Rows from block 5 of the image encoder, named by matrix and row number. Rows with one number belong to one channel. Each number is 200 + 20 x the weight over its row's rms, rounded and kept within 0 to 999. All counts start at 0. After the name is the row's rms in percent of the matrix's.
# convs0: first 3x3 conv, stride 2 (encoder.blocks.5.convs.0.weight, 96x64x3x3), inputs 0-7, a 3x3 kernel for each
# convs1: second 3x3 conv (encoder.blocks.5.convs.1.weight, 96x96x3x3, transposed), outputs 0-7, a 3x3 kernel for each
convs0.19,099,208,198,170,184,160,184,165,187,162,211,208,207,209,217,223,220,207,211,188,187,198,203,203,225,228,221,208,187,217,212,208,210,203,233,217,214,197,179,169,181,195,200,170,172,175,200,196,172,197,204,184,197,193,172,180,150,182,173,152,134,164,166,157,197,210,200,211,211,201,210,227,209
convs0.20,103,187,219,197,174,193,205,176,171,190,193,193,207,197,183,177,186,169,188,216,200,218,205,181,184,180,163,199,198,196,227,186,230,227,215,239,242,217,204,210,212,204,220,220,206,203,142,159,180,188,226,199,206,215,226,216,214,185,222,227,221,251,218,206,215,222,209,203,205,212,196,212,242
convs0.21,104,185,186,177,190,179,176,171,194,183,218,209,205,222,193,206,211,191,181,193,201,214,187,186,198,189,181,184,214,227,219,211,225,195,194,214,213,209,201,192,224,227,215,201,212,199,188,172,187,200,185,174,168,186,194,195,181,185,178,170,172,191,183,178,229,229,214,211,200,211,195,189,202
convs0.22,097,205,192,198,202,180,183,188,196,196,196,231,208,212,243,212,206,220,210,196,207,208,207,219,220,226,205,182,181,204,175,202,211,196,228,224,195,200,200,205,195,204,192,194,190,204,177,215,188,184,210,193,192,180,192,187,161,195,181,183,169,206,173,201,205,198,185,219,197,226,209,207,230
convs0.23,099,180,191,184,184,211,214,215,203,207,202,205,190,197,187,197,197,198,214,197,192,191,198,183,191,202,214,228,186,201,202,127,168,191,182,198,228,194,195,225,269,286,315,245,240,266,201,197,180,205,234,221,194,198,204,205,206,216,188,221,188,177,181,192,168,168,168,154,206,199,223,202,225
convs0.24,101,177,207,197,195,170,192,192,190,169,208,188,210,207,197,205,207,176,183,207,207,211,176,167,177,189,180,194,232,218,199,192,191,192,196,209,180,200,196,197,217,216,226,219,203,207,195,214,196,204,188,206,170,169,196,199,179,190,176,177,177,174,184,171,193,228,220,177,214,200,201,195,191
convs0.25,098,191,215,217,207,196,210,199,218,204,221,202,209,204,201,195,224,224,218,201,200,192,197,208,199,188,206,200,203,217,204,185,198,177,181,183,192,189,186,208,178,194,185,186,188,181,193,204,198,186,194,189,187,190,193,216,232,241,209,246,260,211,206,216,206,205,211,184,177,200,178,171,185
convs0.26,096,191,208,183,183,195,154,183,158,158,186,189,188,195,197,180,199,208,225,174,164,198,206,194,219,216,218,216,231,261,255,191,222,248,199,201,214,206,192,173,231,248,230,222,229,242,223,213,193,232,238,214,211,216,234,202,194,211,175,192,201,177,194,192,192,225,201,189,172,189,183,188,170
convs0.27,101,198,216,197,176,174,170,162,153,165,175,197,191,214,222,229,229,251,249,188,207,202,204,224,225,228,229,208,205,204,228,213,224,201,213,218,205,200,219,206,223,197,190,214,203,234,192,188,195,189,236,207,220,230,226,183,203,200,184,172,202,175,204,214,207,204,203,201,194,194,169,159,159
convs0.28,102,196,212,200,176,204,211,164,181,192,194,218,199,201,179,184,181,198,188,223,228,223,204,193,206,200,185,192,214,221,230,189,236,231,205,228,246,183,198,238,201,210,224,187,185,226,154,176,195,190,228,207,193,216,235,190,213,219,216,204,189,212,229,225,203,231,231,186,233,223,169,217,234
convs0.29,097,189,169,182,179,157,153,149,143,149,209,204,212,195,217,218,225,216,219,160,157,191,192,204,206,199,192,202,237,251,257,237,236,237,209,208,200,210,172,194,204,228,201,216,215,206,205,181,202,201,193,201,213,205,200,184,203,188,178,170,193,195,179,172,209,212,201,187,228,188,190,201,191
convs0.30,101,206,216,204,202,218,216,175,208,193,205,184,190,195,191,198,196,207,188,193,202,193,200,163,175,208,174,196,188,224,231,162,213,199,189,221,246,193,175,180,168,198,192,202,197,207,185,185,180,170,214,192,205,211,202,223,250,241,239,305,261,231,269,242,192,202,211,194,191,197,158,185,206
convs0.31,099,207,211,177,204,197,196,182,212,205,197,178,198,221,202,227,220,197,224,203,192,162,203,184,199,210,203,208,209,201,231,174,195,212,177,190,198,191,204,199,227,228,207,211,216,206,197,205,206,171,219,204,164,196,220,207,225,222,173,211,233,190,206,213,208,220,250,205,214,192,185,186,179
convs0.32,101,199,209,207,195,194,214,190,190,199,196,205,203,204,185,185,193,196,189,199,198,196,203,173,167,185,171,169,169,208,223,162,226,223,179,236,229,207,212,191,180,195,204,191,208,206,161,190,202,170,222,195,191,229,234,228,239,254,231,299,273,226,269,231,184,195,202,174,203,210,158,192,199
convs0.33,100,240,212,226,200,228,218,220,204,218,186,175,172,193,195,175,187,203,224,179,168,180,176,175,178,165,169,170,193,173,178,180,215,170,191,182,178,254,241,259,257,274,256,233,247,243,197,210,222,188,204,188,203,207,208,190,196,196,186,204,193,171,178,164,202,198,207,217,232,227,232,216,203
convs0.34,102,214,186,183,212,227,187,217,217,185,220,187,193,186,191,185,207,189,203,202,181,192,201,161,169,198,164,184,180,223,218,193,227,215,220,204,217,198,191,172,171,182,200,192,181,198,149,198,199,178,218,197,196,221,211,238,225,250,266,268,251,240,238,213,191,216,211,212,185,194,175,182,188
convs0.35,107,210,210,193,178,200,189,196,204,195,194,190,197,191,197,174,210,196,209,178,190,168,179,181,174,208,190,198,210,220,205,204,195,190,178,201,174,211,210,209,234,224,217,205,229,195,198,185,181,204,190,196,189,180,172,181,156,157,165,150,149,163,172,149,209,202,202,197,213,202,193,214,204
convs0.36,100,211,214,227,215,230,242,202,214,222,183,192,185,204,208,217,181,203,206,190,189,187,195,184,189,192,189,212,181,167,176,181,195,186,190,206,180,241,247,259,200,212,242,190,230,247,195,222,221,181,175,173,202,166,161,152,189,204,196,170,168,183,167,168,225,222,236,214,226,227,213,229,221
convs0.37,103,197,196,185,188,180,181,173,188,177,209,203,204,221,230,208,231,200,209,192,197,197,206,211,229,206,193,198,207,230,209,212,228,193,191,230,214,189,191,189,199,215,197,187,172,194,193,218,188,209,213,186,196,167,168,165,154,164,161,154,140,173,162,165,201,194,201,202,203,214,191,194,226
convs0.38,097,150,176,186,162,153,163,171,179,151,200,212,233,186,206,217,212,224,216,215,180,204,205,203,200,191,221,215,210,217,220,209,223,220,213,211,200,234,213,208,198,189,176,231,208,227,199,191,200,186,206,231,199,203,239,180,197,195,194,187,186,170,175,193,195,188,174,198,189,183,189,185,168
convs0.39,094,220,212,216,199,183,196,219,191,180,211,224,231,231,261,281,222,250,248,203,196,217,230,244,241,221,217,213,179,177,186,200,190,166,207,202,187,211,214,198,185,203,183,188,208,214,184,207,211,191,227,209,177,203,195,195,192,196,183,185,209,205,190,197,209,198,193,202,210,203,211,201,230
convs0.40,099,164,170,163,200,197,170,200,209,214,176,191,198,190,176,190,186,216,221,207,195,209,197,171,219,200,197,236,205,221,209,146,173,206,190,207,210,187,210,220,251,272,281,248,254,262,211,208,206,229,232,232,180,222,220,220,206,199,202,199,193,176,190,176,188,181,168,157,197,195,194,205,213
convs0.41,102,182,185,176,201,194,165,183,185,153,201,205,212,210,207,216,213,211,175,176,201,195,191,187,205,190,195,183,223,232,214,210,228,225,205,231,237,187,212,198,187,198,187,174,177,181,223,195,180,221,198,192,200,182,188,175,164,182,191,152,131,189,165,165,196,227,205,207,211,220,198,205,208
convs0.42,108,193,183,177,187,183,168,160,157,169,186,199,209,210,219,215,212,213,195,180,183,210,204,194,214,214,206,193,210,232,217,221,215,201,225,223,228,187,196,200,211,186,202,176,171,177,198,217,178,205,204,202,191,173,175,178,155,163,159,155,110,168,148,151,212,200,208,208,208,214,202,212,216
convs0.43,101,213,212,215,216,203,204,226,187,194,200,203,202,204,234,220,199,204,198,202,194,196,186,204,200,183,180,178,158,168,188,217,233,184,205,216,209,194,193,172,182,197,203,212,197,208,205,185,196,216,225,214,225,224,222,193,204,191,196,190,199,221,204,215,194,186,207,186,193,192,215,192,203
convs0.44,095,196,184,216,201,191,204,182,196,197,183,231,201,232,233,251,227,225,203,215,219,215,243,240,240,233,226,224,172,197,192,193,174,181,189,192,190,219,212,169,190,202,193,190,209,187,196,229,187,184,207,216,165,198,216,176,173,214,172,198,205,171,185,192,199,228,202,196,198,221,200,216,212
convs0.45,095,181,183,168,158,178,174,159,141,138,163,171,189,190,202,225,224,232,234,166,183,214,201,191,233,204,231,242,183,253,234,222,228,220,194,215,193,223,234,206,205,192,187,207,218,206,174,187,186,215,220,212,190,201,230,178,171,191,168,177,175,192,183,182,219,212,207,197,204,201,190,193,173
convs0.46,099,173,168,179,170,160,173,166,160,139,217,206,207,234,209,214,210,213,206,176,176,195,183,189,198,208,211,212,211,239,226,199,235,226,170,178,202,193,200,204,192,238,209,222,222,224,222,208,221,201,196,195,171,152,177,188,205,188,158,150,153,185,171,159,213,231,205,188,200,179,191,187,182
convs0.47,103,210,192,211,201,194,208,195,217,199,200,197,201,196,182,186,207,191,182,229,207,199,209,180,180,187,170,182,184,186,224,141,204,209,207,212,239,212,199,197,204,203,187,199,198,205,170,175,164,131,202,197,162,223,249,211,211,233,220,271,257,250,259,204,184,192,189,200,211,215,197,193,188
convs0.48,099,192,202,177,203,174,180,199,177,167,204,205,180,215,210,221,220,208,207,214,187,204,201,157,192,192,191,191,224,254,242,219,225,222,196,197,200,186,176,197,222,239,216,245,219,213,152,173,192,197,228,214,202,188,201,205,206,194,205,205,203,178,194,201,206,204,206,205,202,201,185,167,190
convs0.49,097,205,192,206,185,183,204,176,191,195,228,224,227,231,276,265,215,257,230,192,235,227,250,253,229,212,215,212,159,199,177,195,205,209,185,192,186,224,207,205,182,206,198,193,204,195,185,182,199,197,213,215,181,225,222,187,154,177,186,192,193,180,207,218,215,207,207,198,203,209,202,201,190
convs0.50,096,202,216,227,190,197,195,185,189,217,189,223,208,229,252,238,229,260,232,210,210,203,253,241,216,223,214,209,185,189,169,182,187,194,196,196,182,176,197,176,183,187,191,209,214,184,204,213,204,191,219,219,181,214,239,177,175,173,171,194,200,190,199,188,202,208,191,206,183,198,201,202,196
convs0.51,099,202,211,197,198,210,209,184,195,193,208,211,218,206,194,226,202,190,201,173,184,199,182,162,194,185,191,218,231,242,236,223,217,222,188,202,183,183,187,199,215,204,216,232,195,210,175,206,215,177,191,194,179,175,201,187,195,207,191,202,195,206,220,200,224,234,221,205,225,201,206,199,184
convs0.52,099,212,182,190,194,188,221,193,195,209,176,194,196,187,223,191,195,209,208,216,201,205,202,209,209,203,202,209,213,208,184,210,189,189,232,236,195,219,221,218,189,216,229,185,230,216,203,211,233,182,223,238,223,215,207,204,198,212,177,187,196,210,193,172,198,163,193,213,185,217,201,202,218
convs0.53,100,212,215,211,197,202,194,212,203,191,205,195,220,225,219,195,212,204,190,205,211,198,212,206,177,232,207,177,173,205,218,162,168,190,181,189,192,225,228,186,221,223,200,202,215,197,225,258,200,196,204,216,186,207,241,200,211,227,165,204,229,165,215,251,220,220,207,211,199,187,196,177,180
convs0.54,094,170,171,149,148,156,169,163,179,152,222,225,222,208,214,234,221,223,231,198,209,214,196,214,233,204,216,214,229,258,238,206,218,219,192,193,202,204,221,211,195,199,183,216,217,227,215,217,187,215,207,224,182,185,208,159,176,159,185,186,188,179,176,174,187,234,188,185,203,203,185,187,174
convs0.55,101,179,169,180,149,157,155,152,167,144,214,186,198,210,206,213,212,229,216,182,161,194,202,186,218,205,191,219,232,218,214,190,216,196,190,187,190,204,206,203,199,212,215,204,208,225,198,177,185,206,170,191,178,165,174,179,168,179,188,169,174,152,163,161,223,211,181,188,216,200,178,199,192
convs0.56,099,214,203,179,214,199,191,198,200,202,201,202,196,237,206,212,217,214,212,203,191,176,204,169,192,199,180,176,175,228,227,180,219,241,191,211,215,202,222,174,191,182,207,203,183,193,196,180,187,178,207,199,173,200,217,223,232,265,245,239,238,202,223,218,206,198,208,175,193,210,177,170,196
convs0.57,105,213,220,211,206,229,204,207,211,209,202,209,216,217,226,214,204,222,209,187,189,216,180,207,213,194,189,201,209,194,229,224,202,198,214,185,203,179,204,192,161,176,157,168,150,166,223,247,200,237,225,209,205,209,216,206,214,190,218,216,220,207,195,210,207,189,193,175,183,177,183,186,174
convs0.58,094,223,179,215,198,190,179,184,185,177,194,210,198,208,232,214,185,201,196,176,182,171,206,198,216,175,192,190,208,219,201,226,235,229,223,213,222,214,206,195,187,186,204,149,204,170,196,201,170,220,201,179,202,187,196,185,182,188,192,185,172,190,191,191,194,198,198,202,194,208,214,220,222
convs0.59,103,203,212,188,209,170,193,203,172,179,186,201,190,205,198,187,204,203,207,193,211,196,226,200,157,228,212,185,201,198,216,167,210,233,185,211,228,222,200,207,223,211,192,237,209,201,188,188,204,167,199,224,161,209,240,171,221,237,169,221,249,193,225,236,226,214,212,208,196,230,188,176,197
convs0.60,102,198,190,185,175,192,175,183,180,178,185,230,219,200,194,220,238,228,221,182,219,217,206,214,227,212,228,210,204,224,196,216,221,176,197,210,207,199,185,196,204,198,198,184,202,195,197,206,181,191,194,188,180,197,192,175,150,173,146,156,151,178,160,174,206,204,201,219,222,214,216,210,220
convs0.61,103,182,202,185,191,196,195,170,188,183,190,204,202,195,182,193,207,191,179,222,180,203,193,162,195,190,170,199,188,204,245,177,234,240,221,249,234,209,221,231,198,227,253,200,205,227,169,183,187,169,213,199,210,237,200,215,209,206,235,230,226,213,226,209,216,210,217,207,209,201,192,207,222
convs0.62,095,201,200,197,188,176,183,190,162,174,220,198,187,209,208,199,192,197,209,200,174,184,189,174,179,196,195,198,194,266,232,205,230,242,211,224,224,223,185,191,213,195,206,197,201,213,188,194,176,189,210,211,204,203,203,230,245,226,263,231,238,223,211,211,204,218,199,204,203,198,200,203,171
convs0.63,101,199,208,198,209,236,221,231,206,197,220,212,202,227,218,182,227,224,194,223,224,190,237,215,187,226,215,153,177,179,206,158,172,193,159,190,212,187,195,179,180,185,191,186,192,198,189,202,188,193,182,204,190,212,221,203,231,231,219,229,266,214,228,244,192,214,195,169,186,180,162,161,193
convs0.64,099,185,187,160,175,169,164,177,194,162,211,206,193,220,211,196,220,194,210,162,169,188,184,180,193,188,178,202,248,245,228,217,228,202,199,206,187,200,191,197,211,230,217,219,199,199,218,205,187,220,222,201,189,167,185,187,195,174,192,164,161,175,197,163,209,231,209,191,180,186,173,184,158
convs0.65,093,209,207,175,197,185,187,198,206,182,204,227,210,205,200,189,196,195,213,183,200,202,193,201,183,190,191,194,216,206,216,205,220,219,217,250,237,186,219,212,186,193,215,194,179,185,198,195,195,185,188,193,187,195,196,197,192,208,184,176,190,229,216,221,189,218,207,205,189,199,230,212,216
convs1.19,103,209,205,215,183,195,204,182,179,192,182,173,190,207,196,198,202,172,186,186,184,193,164,157,158,171,134,142,215,213,211,194,199,187,204,198,189,189,190,204,185,174,186,201,180,194,193,207,194,212,208,200,203,196,187,183,178,215,191,188,198,185,203,191,207,200,197,195,198,205,180,200,202
convs1.20,116,204,202,187,210,215,225,208,211,229,192,187,175,183,181,174,169,160,178,191,190,201,200,204,212,201,198,208,210,199,183,186,154,162,172,151,157,194,196,200,197,214,221,192,202,203,213,196,173,190,198,212,193,221,212,185,207,211,192,223,222,201,219,213,190,204,184,200,208,175,189,225,190
convs1.21,093,200,225,216,198,223,227,189,212,201,223,228,180,214,194,173,207,193,176,209,219,218,206,209,207,200,189,212,212,238,216,210,248,217,234,227,194,202,185,205,218,190,211,213,202,200,200,190,204,208,186,183,204,193,191,187,202,215,200,180,217,205,222,238,177,200,199,201,231,229,190,208,198
convs1.22,090,205,202,222,179,204,228,184,193,189,182,180,202,196,192,205,183,178,183,178,196,180,168,160,142,156,166,153,207,172,188,194,182,168,203,172,187,193,202,197,193,187,181,203,189,200,199,202,208,199,208,207,226,221,185,181,189,211,200,183,195,189,217,219,216,215,214,199,203,217,191,189,195
convs1.23,117,227,222,228,228,243,216,210,219,198,214,226,200,193,183,166,175,170,154,230,251,244,224,225,217,207,227,226,194,201,192,179,203,182,196,179,203,186,184,167,180,175,179,188,160,162,201,221,206,231,224,212,223,247,239,196,177,198,184,204,212,213,218,225,203,232,232,215,253,234,172,195,177
convs1.24,092,209,207,219,215,221,224,187,199,218,228,228,197,197,191,160,204,194,155,217,240,227,196,213,211,210,204,222,214,247,208,229,246,222,236,230,212,206,194,188,194,201,200,210,195,211,186,210,209,212,186,190,223,187,192,203,191,213,200,193,210,213,216,236,203,227,220,206,240,220,184,194,206
convs1.25,102,172,155,191,197,196,171,196,220,206,220,189,200,216,218,217,194,199,201,197,200,212,205,217,227,216,218,213,218,198,202,199,202,199,207,185,190,210,210,194,241,262,235,264,275,248,209,173,199,163,175,207,176,217,191,191,226,194,235,232,187,209,203,185,190,179,177,215,194,174,218,228,207
convs1.26,104,190,189,203,242,243,231,226,217,220,237,244,220,197,181,161,199,185,150,214,231,233,198,192,216,218,218,200,203,209,185,210,196,191,219,218,199,197,189,183,216,199,184,179,186,178,175,207,204,207,222,205,219,225,218,195,186,203,218,205,213,212,217,231,164,199,220,218,227,235,172,201,193
convs1.27,093,185,194,195,195,182,195,209,213,203,180,201,195,204,176,211,192,186,168,199,183,193,198,194,179,189,203,211,229,216,199,210,177,208,227,221,234,209,207,189,211,202,193,210,212,204,197,198,171,180,215,220,211,237,208,202,199,206,213,216,230,196,227,216,177,178,207,190,198,210,210,190,201
convs1.28,109,214,209,184,218,216,220,221,218,231,186,181,185,172,180,170,167,167,166,205,186,172,216,207,201,213,200,195,203,194,182,174,154,163,167,139,134,204,201,192,194,184,195,188,172,176,216,201,167,190,196,198,211,243,230,198,203,192,195,229,211,204,215,205,218,188,177,211,226,201,200,229,190
convs1.29,089,180,175,199,201,177,217,188,232,203,224,226,201,195,222,172,212,217,176,213,222,227,195,217,209,223,216,236,228,242,214,209,234,216,243,255,225,213,186,198,199,188,186,190,195,207,190,184,170,206,182,184,204,190,193,188,179,176,202,206,199,203,201,198,162,187,203,187,244,239,182,217,230
convs1.30,107,185,168,193,189,215,195,207,206,219,203,198,190,192,195,191,183,192,192,210,202,204,195,199,213,202,206,206,205,177,196,194,171,172,176,167,168,209,220,205,228,264,234,226,251,238,207,189,184,170,185,223,179,216,196,199,218,199,220,240,192,221,202,190,216,191,182,220,200,179,213,217,182
convs1.31,108,181,185,207,203,224,210,198,228,195,249,225,223,213,202,198,204,185,203,221,233,242,194,208,228,201,224,217,208,212,221,214,212,189,196,197,197,212,207,185,225,236,202,233,245,219,210,201,224,177,177,211,198,216,221,196,207,175,221,230,170,216,193,190,189,191,221,233,238,228,222,219,200
convs1.32,111,195,176,189,198,211,185,213,203,215,180,192,204,184,188,190,180,184,187,197,215,207,204,198,212,206,212,196,191,195,193,177,166,174,169,173,171,209,221,213,219,255,229,210,240,237,215,186,197,184,175,204,189,217,216,182,229,200,224,233,217,226,212,177,212,181,190,219,195,160,203,209,191
convs1.33,100,188,206,225,187,213,201,172,204,191,214,203,193,208,211,178,204,198,185,216,214,235,216,235,229,204,221,211,216,211,220,215,205,213,214,217,211,187,193,194,181,155,162,160,147,161,171,169,173,226,229,220,226,229,226,211,192,183,172,180,178,178,193,197,177,215,240,194,221,242,169,209,220
convs1.34,110,192,167,192,203,209,194,208,216,219,191,186,186,196,192,187,175,186,183,195,200,208,194,211,226,201,215,222,205,186,208,191,172,187,197,167,175,202,211,228,236,259,237,233,247,241,215,202,184,179,169,204,165,200,211,179,224,216,207,239,207,215,214,203,209,183,184,208,188,176,209,220,187
convs1.35,091,206,210,225,199,218,199,173,176,189,201,234,200,184,190,166,197,206,201,209,224,224,202,205,191,188,195,194,214,219,190,227,268,213,238,246,227,179,180,186,171,170,188,204,171,197,201,181,191,215,199,202,228,169,193,195,200,203,184,169,204,207,206,219,213,217,195,208,226,235,175,179,206
convs1.36,091,202,210,201,186,207,206,201,207,180,195,221,191,220,245,205,207,196,188,213,221,216,243,244,219,221,221,223,210,212,218,205,238,214,214,233,215,190,182,184,198,154,149,181,180,160,152,159,148,225,205,196,228,220,212,199,184,178,188,186,179,211,192,202,184,212,211,182,220,218,196,220,202
convs1.37,096,215,212,224,178,211,207,182,180,206,182,196,199,209,206,183,198,198,167,171,193,193,170,168,155,168,152,156,217,208,206,216,213,213,218,205,195,183,187,195,182,167,175,198,165,193,199,202,200,207,204,193,199,191,196,186,190,211,197,171,201,189,211,208,204,206,201,186,210,211,182,201,194
convs1.38,093,180,190,191,186,176,174,206,220,221,188,206,201,199,216,192,196,210,192,210,206,211,214,221,212,215,217,214,217,226,215,220,219,208,218,225,232,211,181,183,212,179,194,202,196,206,183,188,166,191,191,190,208,194,205,191,175,185,203,208,213,209,204,202,161,173,196,142,177,204,193,216,206
convs1.39,092,182,202,207,173,190,202,173,157,184,192,195,214,207,207,207,206,189,203,168,178,163,161,154,152,169,171,178,209,184,195,209,173,177,209,196,201,199,212,201,214,205,196,213,203,211,202,213,186,210,213,188,208,211,194,194,182,199,186,200,202,183,185,214,191,211,197,166,206,210,177,178,203
convs1.40,116,206,224,229,221,231,220,195,204,215,206,225,200,182,185,162,175,169,166,216,233,231,193,221,231,207,223,225,185,193,187,196,205,192,195,211,204,194,191,176,194,186,179,174,171,164,197,215,210,226,232,220,226,240,238,201,195,202,190,197,210,205,194,214,198,224,244,209,257,249,154,196,193
convs1.41,096,214,228,233,164,210,233,177,188,204,189,182,174,207,207,196,211,181,174,185,200,188,170,171,162,168,137,147,200,202,207,206,195,203,203,192,191,199,188,211,200,177,181,185,183,200,208,216,206,208,202,204,196,209,198,189,178,230,200,169,214,188,195,209,198,218,210,204,223,199,197,200,204
convs1.42,103,213,224,220,189,207,209,194,175,188,179,198,181,207,212,186,197,188,178,185,186,187,167,169,171,158,153,153,214,213,197,215,214,201,212,210,194,193,178,213,178,173,187,182,175,193,218,218,207,223,200,204,198,183,183,182,180,215,180,172,201,197,193,210,202,225,219,200,213,201,179,202,201
convs1.43,102,189,199,216,167,182,207,172,186,171,201,196,190,211,191,198,230,196,195,187,205,195,190,173,191,177,178,182,206,201,200,198,177,187,219,163,168,215,197,197,221,206,217,209,226,208,204,212,197,181,182,167,190,191,202,172,180,176,197,192,222,196,212,202,197,218,202,196,195,211,180,179,178
convs1.44,092,197,206,211,203,203,208,180,180,169,189,183,218,193,198,211,203,180,189,163,164,157,157,150,146,181,161,157,201,188,195,202,168,178,197,188,189,217,198,187,207,199,192,212,206,187,212,223,189,209,213,202,215,209,189,197,165,209,216,185,189,190,210,204,204,196,213,172,199,217,181,182,195
convs1.45,087,200,184,196,195,180,205,199,218,215,186,204,193,201,206,184,180,203,184,224,199,216,227,210,212,209,192,195,222,231,211,205,213,191,201,238,234,206,195,181,192,185,200,207,193,193,192,179,151,197,194,192,221,204,208,201,181,200,191,211,206,235,211,219,187,187,194,163,214,228,178,199,210
convs1.46,083,186,190,202,188,181,185,199,206,199,242,231,200,213,215,191,200,223,182,259,236,206,209,217,221,198,197,226,219,234,210,228,250,231,224,259,227,175,198,201,198,184,174,211,187,202,193,192,185,207,178,171,187,167,179,187,193,177,182,177,190,212,189,198,161,197,209,183,223,221,194,210,216
convs1.47,113,186,169,202,193,215,192,211,197,199,210,184,178,191,184,192,181,190,185,195,203,211,192,204,205,200,201,196,203,181,201,178,160,166,163,171,179,206,215,207,215,240,237,211,222,227,216,183,182,177,185,222,184,223,208,183,225,205,215,234,217,203,203,193,211,197,188,218,200,180,214,216,197
convs1.48,104,202,193,221,247,258,247,229,233,224,252,234,204,214,199,181,203,191,182,223,233,239,214,219,233,225,240,241,222,242,210,206,213,215,214,196,186,212,207,205,221,227,216,218,210,207,199,193,213,184,194,201,214,200,186,195,215,184,210,208,175,195,183,215,201,209,213,212,244,225,209,214,198
convs1.49,089,207,207,212,192,182,211,181,193,187,170,179,205,195,178,207,193,189,193,163,159,170,173,159,155,176,190,169,217,183,189,201,177,177,216,180,213,220,207,211,191,205,185,206,192,180,209,209,173,190,216,197,214,216,191,214,180,199,212,194,206,202,206,210,192,206,197,174,194,199,175,195,206
convs1.50,095,196,211,224,186,191,197,169,172,181,198,182,201,207,202,208,211,192,198,169,164,178,176,154,152,179,175,167,198,177,205,201,154,163,195,195,189,197,212,196,218,187,186,216,207,206,198,222,192,201,207,203,204,230,205,203,181,195,206,192,206,178,197,218,194,208,195,175,208,210,172,182,204
convs1.51,089,184,178,200,221,229,220,220,219,218,245,241,210,206,186,178,192,198,180,223,237,261,223,237,232,222,249,246,215,223,223,221,225,206,210,222,208,220,207,186,228,255,223,226,225,231,204,171,208,176,197,198,217,211,173,205,211,182,221,234,183,196,193,213,172,188,195,234,240,212,220,220,207
convs1.52,092,200,205,225,197,209,227,219,193,200,205,174,194,217,196,195,181,174,187,187,207,184,194,180,169,187,175,166,193,170,187,182,167,170,178,153,163,207,190,209,208,189,178,215,187,183,215,237,209,228,218,207,206,227,227,187,182,205,217,200,194,191,235,204,209,209,233,203,203,233,210,184,193
convs1.53,096,169,171,191,196,208,155,206,204,178,219,202,175,229,203,209,222,200,186,197,186,202,193,201,206,201,209,208,218,202,190,179,178,188,160,191,206,206,196,173,214,210,176,206,208,183,183,164,209,186,243,245,211,241,203,203,210,170,223,218,167,204,185,189,190,170,190,191,183,181,220,174,180
convs1.54,085,198,188,196,165,177,203,180,189,204,190,218,201,191,229,208,196,188,191,218,218,216,204,219,203,216,207,216,230,224,227,220,227,229,237,223,236,200,174,197,197,170,180,204,189,195,192,203,179,199,189,184,195,209,190,187,166,177,183,199,200,214,200,205,163,188,203,166,191,207,169,191,210
convs1.55,082,184,174,189,173,167,198,170,183,189,225,241,221,181,198,187,201,212,196,234,237,235,206,211,218,211,194,228,228,254,215,232,260,222,233,270,243,194,180,206,169,181,198,190,173,196,185,165,172,216,164,174,202,177,190,196,158,186,180,175,178,204,188,215,150,190,217,177,200,225,165,210,207
convs1.56,104,167,159,190,208,222,182,227,225,201,219,202,198,196,191,199,185,196,195,196,201,214,201,216,223,207,229,216,216,218,202,203,181,189,218,183,183,212,214,194,226,266,223,255,275,244,210,181,192,165,186,216,170,214,204,192,210,202,229,246,190,228,216,199,184,183,195,228,214,173,226,218,197
convs1.57,112,178,168,171,168,200,196,171,188,212,252,240,250,239,247,244,246,248,256,172,176,186,172,182,201,189,184,191,188,188,188,177,173,190,188,174,172,215,222,213,219,234,207,219,217,216,178,153,187,165,179,177,175,182,177,193,201,185,197,188,175,200,154,154,188,184,186,195,181,189,198,197,192
convs1.58,096,207,215,201,179,211,206,191,203,207,184,203,189,204,210,193,191,162,171,184,205,205,162,176,176,164,150,161,198,194,205,201,171,177,195,158,159,194,198,189,189,176,192,199,185,186,217,224,212,199,218,202,198,190,181,177,191,203,202,191,209,201,210,210,211,207,196,208,205,187,202,203,199
convs1.59,114,180,187,204,210,206,184,205,207,195,192,186,189,196,198,180,183,193,188,186,201,211,194,219,221,204,200,198,204,182,189,179,158,180,169,161,158,197,186,205,220,221,195,222,225,189,207,204,202,204,209,224,200,249,214,202,225,189,234,230,188,199,209,188,191,179,209,220,193,201,216,202,190
convs1.60,103,209,222,219,177,181,200,175,173,190,192,183,194,193,203,187,194,193,195,175,186,183,175,161,156,175,151,161,215,201,206,207,200,188,218,209,215,188,192,180,168,173,189,187,165,163,197,228,200,223,211,189,224,194,196,187,178,206,182,167,206,180,210,201,197,212,200,174,192,221,190,200,217
convs1.61,111,205,178,188,208,217,212,227,220,217,177,178,170,189,179,175,175,169,166,196,194,204,218,210,216,207,206,219,199,199,213,193,167,168,163,162,169,200,200,209,202,218,198,212,205,214,221,197,180,191,192,219,203,222,208,183,199,213,207,245,226,215,228,215,206,195,193,208,210,194,194,233,201
convs1.62,097,193,171,190,214,215,195,220,247,230,199,220,208,207,187,194,184,175,197,210,208,219,212,207,219,210,222,215,210,211,208,196,197,180,187,177,193,207,203,204,212,254,224,237,267,260,228,199,186,191,157,210,171,203,224,179,210,203,212,239,215,218,234,201,208,184,196,214,212,190,204,224,196
convs1.63,104,158,170,196,186,201,168,204,190,187,217,204,202,223,201,219,206,214,217,192,194,197,195,186,200,209,205,188,212,169,198,200,193,172,179,171,197,227,210,194,245,258,231,228,238,214,200,171,205,169,214,236,199,234,178,215,226,194,227,219,178,201,169,176,215,194,186,229,197,176,227,207,205
convs1.64,089,189,181,198,218,214,218,202,223,216,220,242,201,177,186,144,191,176,160,228,233,226,207,217,221,223,214,217,216,230,210,209,234,210,207,209,200,191,177,180,188,198,208,213,191,201,193,212,206,197,185,166,213,187,206,187,189,185,203,184,182,199,222,226,164,192,192,202,223,230,164,205,200
convs1.65,093,203,217,228,181,217,210,173,199,203,210,211,180,218,198,205,220,198,183,176,193,205,170,165,185,162,140,164,202,195,199,191,175,172,189,155,154,212,210,220,211,190,206,207,208,216,187,211,196,199,201,195,183,195,188,171,194,194,197,185,222,202,205,222,200,232,210,198,221,214,202,209,196